From a checkpoint of a small sound classifier.
Model: arch ecapa_tdnn, norm batchnorm, depths [18].
Training: 11000 steps, batches of 64, held-out accuracy 73%.
Data: trained on acted Russian speech (Dusha), 26041 training examples, 27.0 epochs.
Rows from block 10, named by matrix and row number. Each number is 128 + 24 x the weight over its row's rms, rounded and kept within 0 to 255. All counts start at 0. Numbers have three digits each. After the name is the row's rms in percent of the matrix's.
# mid00: scale 1 width-3 conv, dilation 3 (model.blocks.10.mid.0.0.weight, 48x48x3), inputs 0-47, a 3 kernel for each
mid00.0 085:072046056110126148139131138121116121116115093122122123147128101122117117141134098129126129124129128114130151135135142144128100136126091120125128120127132111120151122126130115116124068038052124126103122127132165142115125127103126126128126127132139125118125126130123130137156130114115131150090077093124129122146141152108138096071057067123123126077051062141124136127135141124127128112114121145139104121126128124123133124127131122126129
mid00.1 132:175170141121122130091092158151134118199179156143134141132112139132123152128097144115114134142125131128124124104088108133107143129104147176121112134136131079101122144151135127136127184184146123115157132122135127110134139122163127122129121120130140105131107114135140125134140120135121117119156162133134125152074104158150101148215208151146119126181192147107092131096116140140152139151146136126098137152136127147116107155131120156146125
mid00.2 070:119119093140154135142123123123131114152133087128128125099069090138120120081068102129129126137129119157170161143149149078037078090072106130134129142142133161168145135134128133139129116117082136111116137141141100055076134104112129130129131138134137117129136151159143140129089085097147166142104135116129120118151142161112068106106135096126129123110129105146108101135155138131130129129140130083083103131129129126138129129133127137133126
mid00.3 102:107102021101130128162148139085112124137108053131122122134124127150120120125130134132124125125128127106102109107143134137122132128131127124104117105108119121111105111115124107108114108104013149129114124115122149133132149121110126119123131117131143137133123114118116124128108114131108142145094096064138127122148157128134109116107098046118111121101105030154123114125156152120115125124118112121131136129123127083134126118120123110114120
mid00.4 077:131108075123149130131134151121130104188131081130128125100078100155130124083083106130130122139129124141153142106130142077050088092080109147133122141140125154154143140139127127137126134103064137108120137138142120084102139099113133128122144142126139117131130137146133134132092070076118151138100120092137121122107130173093079092161155077132123098124123071130118107106142145137135130152142124085093105140131127116133122132131124142136119
mid00.5 091:090146090119137155142107136159123140084095072121128126193132115117141137188141122129129132126136143127143154118147152213135114191146122117134118135158129119121143141147126119132127072139085138127115132141133199120104139130109124128127121123127146119101136137135129141141225117126121128158093129079118136124139103143122160134097145091128133134080125080136109096151128134137140130111132123199133118123132123139119132121132133131149126
mid00.6 067:155126105116129119109128159136129101206151074134129125114076069147138123104070088126128124127127122135137130109122139108050055103068089129131124138134113141141140139131115136151135152133081136104109125132131127068071141108106132135123133145129132122135122131139124132124140092075111131127118130113137121119095105147120093103187170102138124114145136099126118138097135137132131120146150123106072084130128122117130125130131125140127106
mid00.7 120:108126112111104132111052114178106148103145134129119114165098145114112126183060144133121130123087136116124124148108121168096149177074147156103114113149132105112114116154141111125110106133115132109138117119127154091134136111141129124128133123124137102111109108119107089135172096136117091136117137118129113129084073118186100146117145125147118132120143128107063109096092125106147133126137113185066140136131120160098149142114130141146125
mid00.8 075:092084065113133130163137138091113114075115090119123124097112111121119121088121124120122124126132127120130123149150137084107112088111112116122120120124124129120115120124121115111117080079058118119113120125124125120112113113110123123124121123122142136119125126128124130127098100099122146138102102095120125119182159148089072088044084061105116107067089060166130112139142140122128128106117115096119124123126125113132128120126125116118116
mid00.9 121:113089117138155122191154153102115104128106077114125124118105093136131123098102102122135122141129089138163145154161152111095092100100106104130115142150126156182150125117106133140137110086111142117104128148132146103088133106099123136125119146124138131121135169169147143104120095108140155114106106132122114094199163171086077108088084097099129115105090121183147128156163123129124113107123127095105101116131109118137124105128114109113111
mid00.10 103:081144138148114156103085119212117151099165115132124133148095096112133136163082104133124136127127147131119150130110138152085090158089108158137133124142154140136146126145147130129149086153134111117108122131134141100101112120110131129137129124139117122130118123127126119147178091102142097155095135134107118119081079121157095121129182143165120148091154139100093125123098140114141142140154131167086102132142138205121152168132141163150148
mid00.11 116:107094121127152127196154151096113109128118077111124124128119111129132121109107110113132119133127098133166148153154154121110108108102111096129107132153130142182151118126112120135138105080110135119109118144127154113103128109102116131124109140120142136119126160156141142107125100113136155121094103137117121100199157161072068099058078093082126116091083119184155123162165128121131116095120125107109107114132108111132128106126119105118114
mid00.12 113:094158143153121147102092119210122146100177119135125132147097095116136136158082105134122136128132142137127146126106128149085091155090109167145132128149155131153142127148153138130149095165138107130104120134135142107100107133109134133140132124144117112129117127128127122142177098108146105145105148138108131115077084118154091118140192144177126152101169141101092125127106135113144146144155131163084103131147138201127149161133139166151149
mid00.13 088:153131108122127136082061122161119128133148104130119113140077120113099116149044115117113131128116133127131130120102116143069122150059119150115115127141126089140119129148127120128121153136113111102111130123134122070110119104115124127129123123133130087113126118127125117141150066119124121144148135120124114120061068125179083118162145107141120129158145125097053099104120136122139124130125114148052110134129124141104120138129128139141118
mid00.14 095:141113101136151132131124149125131096162126084135123120099077063151122129107086088130132129141134116149154149141150156096060058109083087135128123157145140152155143149140131137133133138113089150084091137139142107056066149084089136130129135138133134110121137145160143144133108076081134151134121130111142108108131137166133088100136132103133130121132127102132100113126146134145137135143139128101089081143128127120138118136139121153131120
mid00.15 077:148129100130147145103109148160139112204137076134128127133084094154126135136066097131131129139133134144152151111123143128052079139073103153129119142148125134139139143149127123137133153135090137102113136136140132075087143098109131129127136136133140109125126132143137137143141090086126151152115137106139115120068109167144076087192180105143129115141156104118088111102136155135140128144140129129081096141132126136135126139133124156146114
mid00.16 093:132116131118130113144161167114126080166151117134129130084077075163140127077073088130134125138134115127134128106129141073056062091080092119129129134127120139144143148127124138156146134125130147100094126135136100078069144099093137133122131145130124123123116134150129136119101089083114132113108121133141118109124137168079085090150144143130128102131131141138139137091129125149128129144152146084082095129129127094131114126135121142131118
mid00.17 123:170112103082113123087116089049133142177147163144119119108143159146109117080155156131116123113120123123115128118127086105148165098152150170117126131118135105119136122122142140109102175105100141137141153119136094144168148137146135114121143112121125121129143115121098117130073147167087131125164111091155133126091127107153142104173134117130116115169118093103114109068121137132123133151126125070151161155124136061140119122130114125113136
mid00.18 118:130105066117153133144138173094120091160109069125110103113084105152139148127099126129141135163133144128143136122130140114083109135105128158108107121127119131139133128143115111106103135102059134104133146133150110083093142099124123119117129135122131101117140133151141132141101065080122151148114099067144121130105138178138090131149122055123109096135106065114089115115140140137151134148124103125103120158124127098114094131124104114119096
mid00.19 098:136101048110145130119133157104126099199104068130122119117105114149133134130111126137136130143131133127137136100134139119097117137115123140115118116127114137137138128141118104118116146094043144121128134129140130116113148109119129125124134132130128111108135129141124129138095094089106150144113099054143123124102147180136097100185123039131113102145109033122097097096146149131139126143124111125119124137126128107122107128123118129129110
mid00.20 054:111119053128145135120100106126132113154138080127128126096088112132123117067079108128127124131127124140146145126130131069058101085086116134130126137135133148145143134131130127133125105116036127115121136136139103087107125109118130128126132132129133117129130135139135133133085081085129151141100133100129121120120121150096054091114157077130126116102138065133090094115137141129129130129138126067091111133130129125135125130129126139132126
mid00.21 092:103094118123138119197137125087110114105127095112125127103106097121125122087100110111125121125124105121143133146135121089093087092093105100129125130135132140169144121122122123130131092083110130125120116133127139109099121115112119127125103130116138130111125144144126127104109086102125135111099111129113126116211140123077059089034089112088126117077091116187150119145142112123125123103129132089100110114128123106121123111128125113123125
mid00.22 056:152153080129138134095090106139128119201163092133127126109090113137110121092073119127124122128124126144148142123117128090067107101083125137126123134137128144136138134138128126136130150168067134103120135133138092069102136106120129126126131130127135108131128130137135133136105075091128143142106170092133120123078095140121071104166195101134124117140187086115079095108130146129133128140146127088080116132129127131127124132128124137134121
mid00.23 065:119096119123137127192126101088116111108102090119126129088103130118117118060084119118121131124122112145150136148143127073087131067086122123141137132135121157161148116115114142142131111082112111116121130137133121108108112114127128128129126128130136132123133144140129129111117123115120138116122113144120126124209149108098083121043055066112129132087082117185139105124137121121122119109124122075090123124131128118139131120129128116118118
mid00.24 100:109093100144163118188158163109124105136118079121128125108089088141132126097092100125138121149131103140167139147154147095068082094088100119129117144146125152179142131129116133140134106094092137115114135147134126084082131102105126133124124143123133123119135159157155142107095079100143159113102109119127117108186165176092076105100113094110130110105102109171136121152160122134131122120136129092097100127129117118137123116130117120122110
mid00.25 091:144112098133153143112124184143140110205126088135125126108081090156126152124078106135137133145134136144148146106115140104061085129081106163129120149149133140144141153165137116130130152116096140098113146136146116091094146095107134129127137139134139099119135129145139136143111087088126150151114115091145110120082123178135085085193159100151127106143132092119091109108136148144151137156136124114087100148135130131131118142134125160151125
mid00.26 092:148135109122136144093094137175141108201133072137126125149103090142121132162086097128129129141132136131140148108119143151093092163094103143122116136144124121127128142152125113133135154142099149090095135134141147085082161092091130128128131132132141106122118124142135134148158100100125141149123146112140114115054094156179086081186175117142127120149162115114079111096126151134143124148144124159086089138128122144132124142130121154141111
mid00.27 100:113100126150145117183120101106119135096103100115127129084095118099108104069092117109119120130121091150148119162143116076082120062081115111148143131134115165167139111111108144139128106093125114113115135142120119098112110112121121130125110130118138129127148154136149135102118097118151142106109114138110122114199135107092107157047079107100134134099099126186136116164151112121119108108126128076096119118133123135138137116133131106116120
mid00.28 082:030144119125124146084069113161135123051154122126127128148127118110117123162107118133124126127125134139136150125118151155125115158113122140124127133132133131156129134129131128133131011152106118117116130131133129110105119116115131129129139130131119109128128127129128126139155120093127125157094157136124121120079077123173118118055162138146126126047168132088074112115112138127128130122143131162107116130128129142135136132127128139130127
mid00.29 072:129075133139146128179143102109122124100062105122126125085106094121122117062129105130128127126131121134143136138145126068102084040114104113132131121131129150162142117121120135135129135062139119123116121133128109099069116119114129129129131131129120130114132142134134140117117103088136147126144105148118126120196143107081128126094041120126128133133070143172141116156155119120123119106113123075129105117129125129125125121129131111125127
mid00.30 131:155104144112107131105123047057155132137129161129125135087154149125124126066164149131124130097119132127102136118120111084159150078159147122115135155103165131107135170121163132096138160096152124145143127116143085158140125145144131120132131116126123137110127102127105105133058158132097114118160104157132138142103124083149156140144119138128122135155114149119133090102111124162123150123114138061164148133127137079147109124124131146115164
mid00.31 118:176109104088112132094123065057143159171154173140121110105148157141106110073160137138117135109120129128118133132128080098149161088155134163118139140131150121118145130130158141105106184109109128141139151121137101154161132141137138114126148117124132129136150118122102114138071153166086126130181122119141137115102123104142149091173121124137116124182128112115121110081122150133128146145114121068157141149129138080148128125127122127121150
mid00.32 094:168072123097110127121131051081149153156115166129122128086150150122118120052169145130127130108119123113101135130120098078156155065161142126121128128129144129110137127134144133105123180066132125141134126121130090157152127140133127122125133123125128132112126116117103112126084156151084123121180081135129136127122132092128155111159099122125119128181082126130126094101126130126134135128111127057165147129130131114147131124124128124124152
mid00.33 117:155088125117118135100128053055153147138126175132121135087153162134121122062163156133122125109127142135110133135131099080155163078157151143130145148107157130119135152118158142100119156081129123143145140116143082158163125142148135119126137116120123136122143105116115121145054154153105129133155092132134142140106132092144154123139112133132123127150099127110135100102119137149117149130116135058162158141135153078152125131135131137115156
mid00.34 083:136106093132152138120135175139140099200126082133126126111079082158127145118074093136137128143134131143149145111126147098052070125082099153129122147145130146147145152153131119133132142110086145099110139134140120088083149094104133129125137139130140109124130131146138137138108093082125153145105117099144117122090131182125081081179158094143128106131129091122106117110140149146148135148136126110089091141130128124134118138134122155144120
mid00.35 134:187163126107124127090114154135127120222166122145138126124115137134132135115109139120119134134131127120120125094107128128113138119113142157109105137135123094108121152146131121133119208175131128113144127121127125116141149123147126119126123114129134123139103112128126129129140121140099122119168157121134122138058114148155113143250190121139109121200176126115116147088129139142143131152138106113107139149127117125121104139120111154138123
mid00.36 127:117134123115093116132067119180089150087143143129126129162090154114125123173066155124116127112077125121117113152098115164087160165076155163118124114149135104113094110146148122136111114137124113121149119117122157084153120122150131130126128119118156110134114116108102087118168085165121072123129139125113126134103076108156115140104139126145127137119139135132097139095082110097137139118136114177066154134126129158085150142119134141141132
mid00.37 124:129167191120095117088121108170112152114186180127133142141118129104140147124104117120117128111126122107101106106107099138118120124106120160140130128146137087103121130153156126129152138171220099145131102120116139125148103152133126127124119111120134142139092108115128112119147122158114075117144154201110137129095085119121127117144183179144126124134162205123134122119086126122148151116140140124103120126142132165118137148131128137153153
mid00.38 127:159106122105115137094118052054153152140136165137126128091151157137122121067163151135122131102125135130110140124121095085154159081159147151129142150113165123114141151127170140098117162098126121143147140120145083155158125143145139121130140117124123131118139108122104114142059155153093127131162106132134140133093124095145155122145128128136126131157114125108127094089114136150126156131122130062161154149135146068152127130135133139121164
mid00.39 133:173117105075117121088104105051118138196148154143118117119136161154114120100143152131115125121121115113126134116119084119139167120144149170113111115126129091124131109130138130114105181107100154134146150127139101131169162132153132114123140113124125117134139127134100119128083131171086130125157109089164132124093123112167137098191134117127116114173116095103107123065122136124127131158130124087137157161124132063126119117127108115117128
mid00.40 113:119109121158147123187128100106120138076092113115128121081091120117118112078104122123128125128115086159154137158135121075082117066092125114147148150150137174171141119120118156138119110105122116107120134136123111091111100099124127132131121131128140131128158159141154137106103090114155142123122126135095112119200138117100111166044081102118134139105111127177130118168145113115114109105123122080107124113132125140135135118136139118128137
mid00.41 041:144147178120123136075125101119152140118139153121132132069134116113132131027119098127127127114126132133122141113126117057141108073121108133132133133142151134126150128138139124133139154139193102129120132130137033147115100131117128126130131125130112133118134125130119125140095157121111118136157130168120132124082120105121138085152151133133127129157135164077126100107119138123137136133138128021121102130132134113147129134129130139140148
mid00.42 075:107097100129152125162137143109124106148131086123127126098072081138126127091084098127131126138130111136159144136147143081044067092074096121130124142142132146173148138128124129138132106097090135112116132141138116075079131105110128131126128137129130121123129148153140140118085072090131154123097118115127118114163154168090062091099121105120129119102110106154125110126149125135129128122139133081083096128129124113134125123131122132124117
mid00.43 108:105127097119104116140080122167094152076133127131118117172086153123112122181059159131117125119086128120128106146103110175082158175076157149114118118144129115116092107142137121128101099131099133109139121121116161086149132107140130124122132122112154110127120117107110099123164083155124089129119143103129115129104082110164102151094134114139123130111141119132091126103085107106135135125134107184063158134125123149094152134119128133135120
mid00.44 113:086158126102107149148098131179116116095134097119145132192131105108155129175131116133127124114117140094120145132142173202130107164136114112127125108171106101124137136160108113154135075157123137138100113132126197118091136140101116128123120119123152116095119129127109116147228126111108100148097139127110145122133106156126152124108169127120130127087143130133103097127102146136147119117165135190126112118133116149109136114130133126156116
mid00.45 065:105085114135145123149089094105114112105109104123126126091078092122118118072099113125127124130131112137147134146147132070054078077083108115130132136133132146161143128118119134131127101078111120110114127137133105060078118106111128128126126132126122118116134147146135134116077059086137146120115121129119120118185138125098083113072091119120129127100102124146098087143148118128121123117132133072102114122126127121127125122131129123121122
mid00.46 112:102128086124109110154095121157100157066127128131116113169084154126113119171064162127118122122089129120125098142107105169082158168075158140118120106141120130115085093140135123124089095134087137107141124117110163087154132110142125122112126120105159120133122114099114095115153083157128095124116144093132113128122095105149112154077128114126127125101140112147110130117092103098133133117128101175066162129122122145100153127122128118138125
mid00.47 086:106090117131145111184145133098120106134125080119127127098099093133125119083085095124129121135118092137160134148147131079081083085082094113135124136138126151183145126117116134146137106079106132119113127141130130104089128112110126132123124142121135129124131154151136127093104093107130143099098110131123117104179155142073063089078088101110130117098089118176147110136149106131124121114134134080092096124130119108132125120131123120123117