python train.py --hop_length=160 --win_length=400 --hidden_act="silu" --depths=[18] --init="trunc_normal_002"
Rows from block 12 of a small sound classifier, named by matrix and row number. Each number is 128 + 24 x the weight over its row's rms, rounded and kept within 0 to 255. All counts start at 0. Numbers have three digits each.
After each channel's rows are labels from the 100 clips, of 14976, where the channel reaches its highest value: "top examples" is what is common among them; "loudest band" is the band of the loudest frequency at the time of the peak. Only what is clearly more common there than usual is listed. The data: acted Russian speech (Dusha). In brackets: how many of the 100.
# c30: last pointwise conv (model.blocks.12.c3.0.weight, 192x192x1), inputs 96-143

c30.20:135131117159118133126146145159114164114113132153122156134146171136135131121117161159161134115117128116131156173129132112162133155123121162117132
top examples: emotion: angry (74)
loudest band: 250 to 500 Hz (44)

c30.103:139137126168126131144167160158134194132133139187132182129169185131139138125128160157158120126118142125131182185137138125182144171118131159125143
top examples: emotion: angry (75)
loudest band: 250 to 500 Hz (41)

c30.93:153146139150137144149166120140138185137140143181137161149119171142137158136140133136139128136138136138148156163150141134149155149135137133138151
top examples: emotion: angry (74)
loudest band: 250 to 500 Hz (42)

c30.3:133131123187120130128172158180121202122121132182122187135159204130137133124124184179178127120122128124132191203128130118197134181125124180124133
top examples: emotion: angry (75)
loudest band: 250 to 500 Hz (42)

c30.101:109106109156106133132175157159114191107110098198117173124169165123122114113111155157159131112106083114126171161129125104163101162102117158113101
top examples: emotion: angry (76)
loudest band: 250 to 500 Hz (42)

c30.95:141134132155140149147163143146136208135136129187152162135150222145136137130132153146142134133129127134138174213144139130176132157125136147130132
top examples: emotion: angry (77)
loudest band: 250 to 500 Hz (43)

c30.9:176162108119109155156146127114113113111105153125122134126119108161129165111110103128124127101081141106126129115160138105128160136108120130111156
top examples: emotion: positive (56)
loudest band: 4000 to 8000 Hz (27)

c30.176:146143126148128144149162146139129164127125136182130165135145160139126149127127137141142133124126134126141160157144144126152139159128128139128138
top examples: emotion: angry (75)
loudest band: 250 to 500 Hz (41)

c30.111:131125120145133133132142139142118167117112131149129143127139179131125127122119145141143119118123131119129146176132133120149130139122117139120130
top examples: emotion: angry (74)
loudest band: 250 to 500 Hz (43)

c30.94:167173131134129149155169155131131138131133162154129139150161130148130164130132125136134124129133145129148138126157150132131174139130133134130159
top examples: emotion: angry (73)
loudest band: 250 to 500 Hz (42)

c30.102:132133124178123144141173149147125230124124122226129171129161208136131139121123159152147132123118123120132168209139135123162124159117132146122126
top examples: emotion: angry (75)
loudest band: 250 to 500 Hz (42)

c30.16:127125129201126127129199160163131236131133125235129208127158201126133126128130178166163129132127125130124197197127122128187125183125135165129125
top examples: emotion: angry (76)
loudest band: 250 to 500 Hz (42)

c30.52:147139123174124144152163152157124215124116130200129186130148200147126143124122156154157132117120128120136189197147144120180132167120125152123133
top examples: emotion: angry (73)
loudest band: 250 to 500 Hz (41)

c30.163:144146130147125137147153146147141156136135141154136149130143151143121145132132146148145131124118137128135146149150145123143147146124135145126142
top examples: emotion: angry (75)
loudest band: 250 to 500 Hz (42)

c30.80:146137110107110149158112125099125110115118126118127126136126139153129136114111095110106136108099126107142127138148138111124130127104136112104133
top examples: emotion: positive (59)
loudest band: 4000 to 8000 Hz (31)

c30.189:156164117102122158176121116109119102118107144108130112138115108159131172116119098113110115105107142113148109105169163109107164114117122113118149
top examples: emotion: positive (55)
loudest band: 4000 to 8000 Hz (34)

c30.79:147137128186127147142184160170124210126124132202128194137172180145129142128128177166171137121126130126140179175142139125171135175130126165128135
top examples: emotion: angry (76)
loudest band: 250 to 500 Hz (42)

c30.146:149138127166130150141161154163120176123119135167130161143161172151131141126126164157159141121129132123144163169145145125158138160131125156127136
top examples: emotion: angry (76)
loudest band: 250 to 500 Hz (43)

c30.97:151158121151121145173163157138125170124123141173127167136164169145129164122121139141139121115106135118147158159168159119147149154117125141121149
top examples: emotion: angry (74)
loudest band: 250 to 500 Hz (41)

c30.12:148139131190130141130181162179125202128128138191128179141162197144140144131131183178176133130133134131139181200135134128179145181135130173131139
top examples: emotion: angry (74)
loudest band: 250 to 500 Hz (42)

c30.57:124119125178133125122159153161126209127123123184131171117151188123119120125124165160157121123127126126119174185122118129177121164124120161124122
top examples: emotion: angry (75)
loudest band: 250 to 500 Hz (42)

c30.6:132134135160135133137163155151134185136135125197137172124161161132118133131134166147151141134130126132127169161136131133164125166130139152133127
top examples: emotion: angry (75)
loudest band: 250 to 500 Hz (40)

c30.159:140137121133128136135137134134117150119114140135125130131136162140125139123121136134134119119124135121134130157139140122134146129126118132122142
top examples: emotion: angry (73)
loudest band: 250 to 500 Hz (46)

c30.27:112118124108135121112087100116119088119115114085125095128095090119131118126121114104107128126132114125125094085115121125094109097122114103125111
top examples: emotion: angry (51)
loudest band: 250 to 500 Hz (45)

c30.96:190190121150122165169164155145122150123119158156127152145154140170136186121120143150148124117112145117158152140175159121148183152122122149121169
top examples: emotion: angry (71)
loudest band: 250 to 500 Hz (42)

c30.148:139141122132120141175139158122135145132134130144143144142166160138129145120130121130127144123104135117153141158157161110140132141113154134119137
top examples: emotion: angry (75)
loudest band: 250 to 500 Hz (43)

c30.179:145146110112102140160131133106122113116116141120115122132129112146123145111116102116113115108090148109138119111156151101115146123101128116111147
top examples: emotion: positive (51)
loudest band: 250 to 500 Hz (60)

c30.32:088110167145177105111127136148159145167167116135155140146133157101155111172166150143145142190206110191136142154110118176144116141170148142169117
top examples: emotion: angry (75)
loudest band: 250 to 500 Hz (41)

c30.181:144141128180126140134170161169124188126125137178127176140160194142136146128129175168171132125127134126141176194137140123178145175131129169128140
top examples: emotion: angry (75)
loudest band: 250 to 500 Hz (42)

c30.34:130123134185134135133207163178131204133133128202130182153173188133139132137137189181175136144153126142141184185134130135181127179141131174136130
top examples: emotion: angry (75)
loudest band: 250 to 500 Hz (43)

c30.65:139137116140122136130138136140107146112110141137118137141134152139142139117115141141141124117120135117141138152135143115142145136123118142116142
top examples: emotion: angry (73)
loudest band: 250 to 500 Hz (45)

c30.155:098113131161131133141155147149130201129130106189135168128153187124122114128130160145151144127128111128134167180133134129158107163126137149129109
top examples: emotion: angry (76)
loudest band: 250 to 500 Hz (43)

c30.0:134133119146125142145156136143117193118112129164122145122136198137121137121117138138144111115116126116129146191145132117148132141116112135117133
top examples: emotion: angry (74)
loudest band: 250 to 500 Hz (43)

c30.77:145140132126127142142150123125129138131133133148126119146136108139142145131132127127126129131131126132145120105141133128112137121130134125132138
top examples: emotion: angry (42)
loudest band: 250 to 500 Hz (45)

c30.66:125135127193127129137208159158129227129129128234129202133157173126132135128128174155159134130127127129133214182137136127193128183125131158128130
top examples: emotion: angry (75)
loudest band: 250 to 500 Hz (43)

c30.153:148150125171127154154172155151129171128127133181131176133163151147127146126126163152154138124115129124129159157152130123156135160124132153126141
top examples: emotion: angry (73)
loudest band: 250 to 500 Hz (41)

c30.91:160150126113120151166133129109129119128128136124127122128130117157131156125127102119116120118108135120140118115164151121117148121123132120126144
top examples: emotion: positive (59)
loudest band: 250 to 500 Hz (42)

c30.158:151143119162120140140177166158124161121122140174127164121168157143132145120119156166161130122104134117122164154143131116163143164114127161120145
top examples: emotion: angry (73)
loudest band: 250 to 500 Hz (41)

c30.29:141136133171139144143159153160130189131133130190139174134153171141127138131132163156154139128130130130137175171143139131172131162131131153132131
top examples: emotion: angry (75)
loudest band: 250 to 500 Hz (42)

c30.191:164142134171139149135175130165131207133131146190131186136133199150130146137134176161160129133142138137132181195142129134173152174138125153134147
top examples: emotion: angry (75)
loudest band: 250 to 500 Hz (41)

c30.83:111088137109139113097089088117135091134135119070131087122082112107136099136137112112116132140143127141114100113090099139108108102140128113136115
top examples: emotion: positive (39)
loudest band: 250 to 500 Hz (39)

c30.86:158132130177134147130180126161128219128126139192127186138129202148133141131129175152156118127136135132130168191137121130166144162133117149130142
top examples: emotion: angry (75)
loudest band: 250 to 500 Hz (42)

c30.175:156151131163138148139167128164130196130130140173135162122127178153122149130128170158158127131131140130122162172148122128160142160128129159129145
top examples: emotion: angry (75)
loudest band: 250 to 500 Hz (42)

c30.70:173159129148135153163165156149130155131137158157137151146156153161140178123127143150146123125116148124146151149163156122146163148121134143122163
top examples: emotion: angry (74)
loudest band: 250 to 500 Hz (40)

c30.183:155149128172123145151185170148133187130133140188128186132160168142133157127129147151148127127123140127140178167150149127168153166126133149127142
top examples: emotion: angry (73)
loudest band: 250 to 500 Hz (41)

c30.144:117119130179132118117171151169132190133129121193143180117158179117123116128128182159160128130127124130115188184116113129189120180128131171129119
top examples: emotion: angry (75)
loudest band: 250 to 500 Hz (42)

c30.161:158150125168124143145168155160129220127128143182129176135158250149135153126128171163161124126120139126138171225147146123174148162126133165126147
top examples: emotion: angry (76)
loudest band: 250 to 500 Hz (43)

c30.140:166162122154123165172165157146127154127125145162133160141159138168146164124123145150150131120115137120148156140174160123153155158121131152124150
top examples: emotion: angry (72)
loudest band: 250 to 500 Hz (43)

c30.122:146154124152123150173150156133128168126127133171132165143160176147132155124125132139135134121110128119161155173163165121150137152120139139124142
top examples: emotion: angry (75)
loudest band: 250 to 500 Hz (43)

c30.89:128122122151132129129148138145121178120117129155128148121136193125122126120121149142144113122123129122122150193129123125156130142120121140121128
top examples: emotion: angry (74)
loudest band: 250 to 500 Hz (43)

c30.44:169170123117125175176135125112135123128131158131131124146128119172130185122124110117116130124107145119154123118174155124119165123120138119122166
top examples: emotion: positive (59)
loudest band: 250 to 500 Hz (37)

c30.152:130141120137123125144139142136124174122120133155128144112141201124112138121119134134134121121110131117124137182140141121141133134116125133120138
top examples: emotion: angry (74)
loudest band: 250 to 500 Hz (43)

c30.123:136139131172132137144185139148131243130131137209132196142144243139136142130131160147148131135129131132145173201144135127160147168129137145131142
top examples: emotion: angry (75)
loudest band: 250 to 500 Hz (42)

c30.18:114119118161118114119149146154122188120122122163123165121143200112127118119120162153154116124118118122120169204115121117174121153117126151119122
top examples: emotion: angry (74)
loudest band: 250 to 500 Hz (43)

c30.92:158147123167122150155188149159123205123115140191121176140151189149138149123125158159162109116118135122144184188153147120179147166123120152124145
top examples: emotion: angry (73)
loudest band: 250 to 500 Hz (40)

c30.119:137136130196126139139204161175129223130131128224128190134163174136129139129131190163177134127127127130135188175138130126182129183129131168130130
top examples: emotion: angry (74)
loudest band: 250 to 500 Hz (41)

c30.38:147139128175132147141170159164123199125122135187131179139158182146127142127127174159163140124130133125143181180141143127176138168130127157127136
top examples: emotion: angry (76)
loudest band: 250 to 500 Hz (42)

c30.85:150139123149131146147146141145119172121116144152130149135147176149126142124123150143143120116121136122140140166147148124142148140127122142124144
top examples: emotion: angry (74)
loudest band: 250 to 500 Hz (43)

c30.170:125132125174122133143166158149128217127128126229128186131168181129130134125125158157150133123119127123135188176137139124167129169122129156125129
top examples: emotion: angry (76)
loudest band: 250 to 500 Hz (42)

c30.87:128131131178134130133171164149134204132134123218135194120171182127121127129130161146145133132132126130124178177132126131167123164127132146129123
top examples: emotion: angry (74)
loudest band: 250 to 500 Hz (41)

c30.115:166159137119132142156139126117135117137138152130140126144128115151151159132140112122117126134126159130141123112155145130121158124130139120138157
top examples: emotion: positive (49)
loudest band: 250 to 500 Hz (40)

c30.81:168171121113125151166128139111131103129128152117130121140138100165135168120122103118116116122114151121151118097170157125113158123119130119124155
top examples: emotion: positive (45)
loudest band: 4000 to 8000 Hz (28)

c30.112:179174120114119160168136135112124111123118158124126125142136118164132178122123108116115118115111151117152121115168162119119167124119128116120160
top examples: emotion: positive (56)
loudest band: 250 to 500 Hz (38)

c30.54:140135126148129137139149130134126181126125136159127148126132176136126137127126140134133117125124131126126137164139132127136141133125121131126138
top examples: emotion: angry (74)
loudest band: 250 to 500 Hz (44)

c30.107:147154142174145138132183136158135196138142146190134181141127177142141159138141161156163123140144145146142182178139135143178167161138136152140149
top examples: emotion: angry (76)
loudest band: 250 to 500 Hz (42)

c30.190:174153140138144141136152130134141135142141165136135132134125126151147154145153125141139116138141179139133131123144139138134164137150130135146164
top examples: emotion: positive (54)
loudest band: 250 to 500 Hz (47)

c30.28:119114121103132126126097107117121087124120117090132105130102100123135115124120118107108129122121115122126103101124120124104115107119116105122116
top examples: emotion: positive (40)
loudest band: 250 to 500 Hz (42)

c30.120:141140124154129137142155135146124184124121137160127155136132207134131139123123151144145108123122129124141150181141135125149146146123123140124140
top examples: emotion: angry (74)
loudest band: 250 to 500 Hz (43)

c30.84:154132130184133149135179154167130197130130133201131184124152187150118138132130171172171128127130136130122186188139119129185135175129128174128137
top examples: emotion: angry (76)
loudest band: 250 to 500 Hz (43)

c30.64:155163128170125155178175171150130173129132138177130172133171167158130164128129153154153127128120137126150169165175163127162150163125140153129148
top examples: emotion: angry (75)
loudest band: 250 to 500 Hz (42)

c30.14:115113142195140119103177157174137207140145123198136184136160195116137110141143193170168135148155126145125187199109110141179120175144137171142116
top examples: emotion: angry (75)
loudest band: 250 to 500 Hz (42)

c30.50:155170112084116156178126132095118034117115137081121106130133068158118170112115076108108119112101133109139107073172150112104150114106123116113150
top examples: emotion: positive (41)
loudest band: 250 to 500 Hz (37)

c30.135:196191133120134162159127124124134116133133163111133113145122118177143185133136119127127117135133147131167118114168168132120183120132132125133175
top examples: emotion: positive (43)
loudest band: 250 to 500 Hz (63)

c30.127:152137138113144132110117101123135090137139136092128111128093104138138133143141114122122117145151137144116113103122115139116138118138121116141136
top examples: emotion: angry (43)
loudest band: 250 to 500 Hz (44)

c30.73:139136130209128138138229161161131245131132128255129187131186180135129137129131175169159130130129128130133174182137130128166130170129133161130131
top examples: emotion: angry (74)
loudest band: 250 to 500 Hz (40)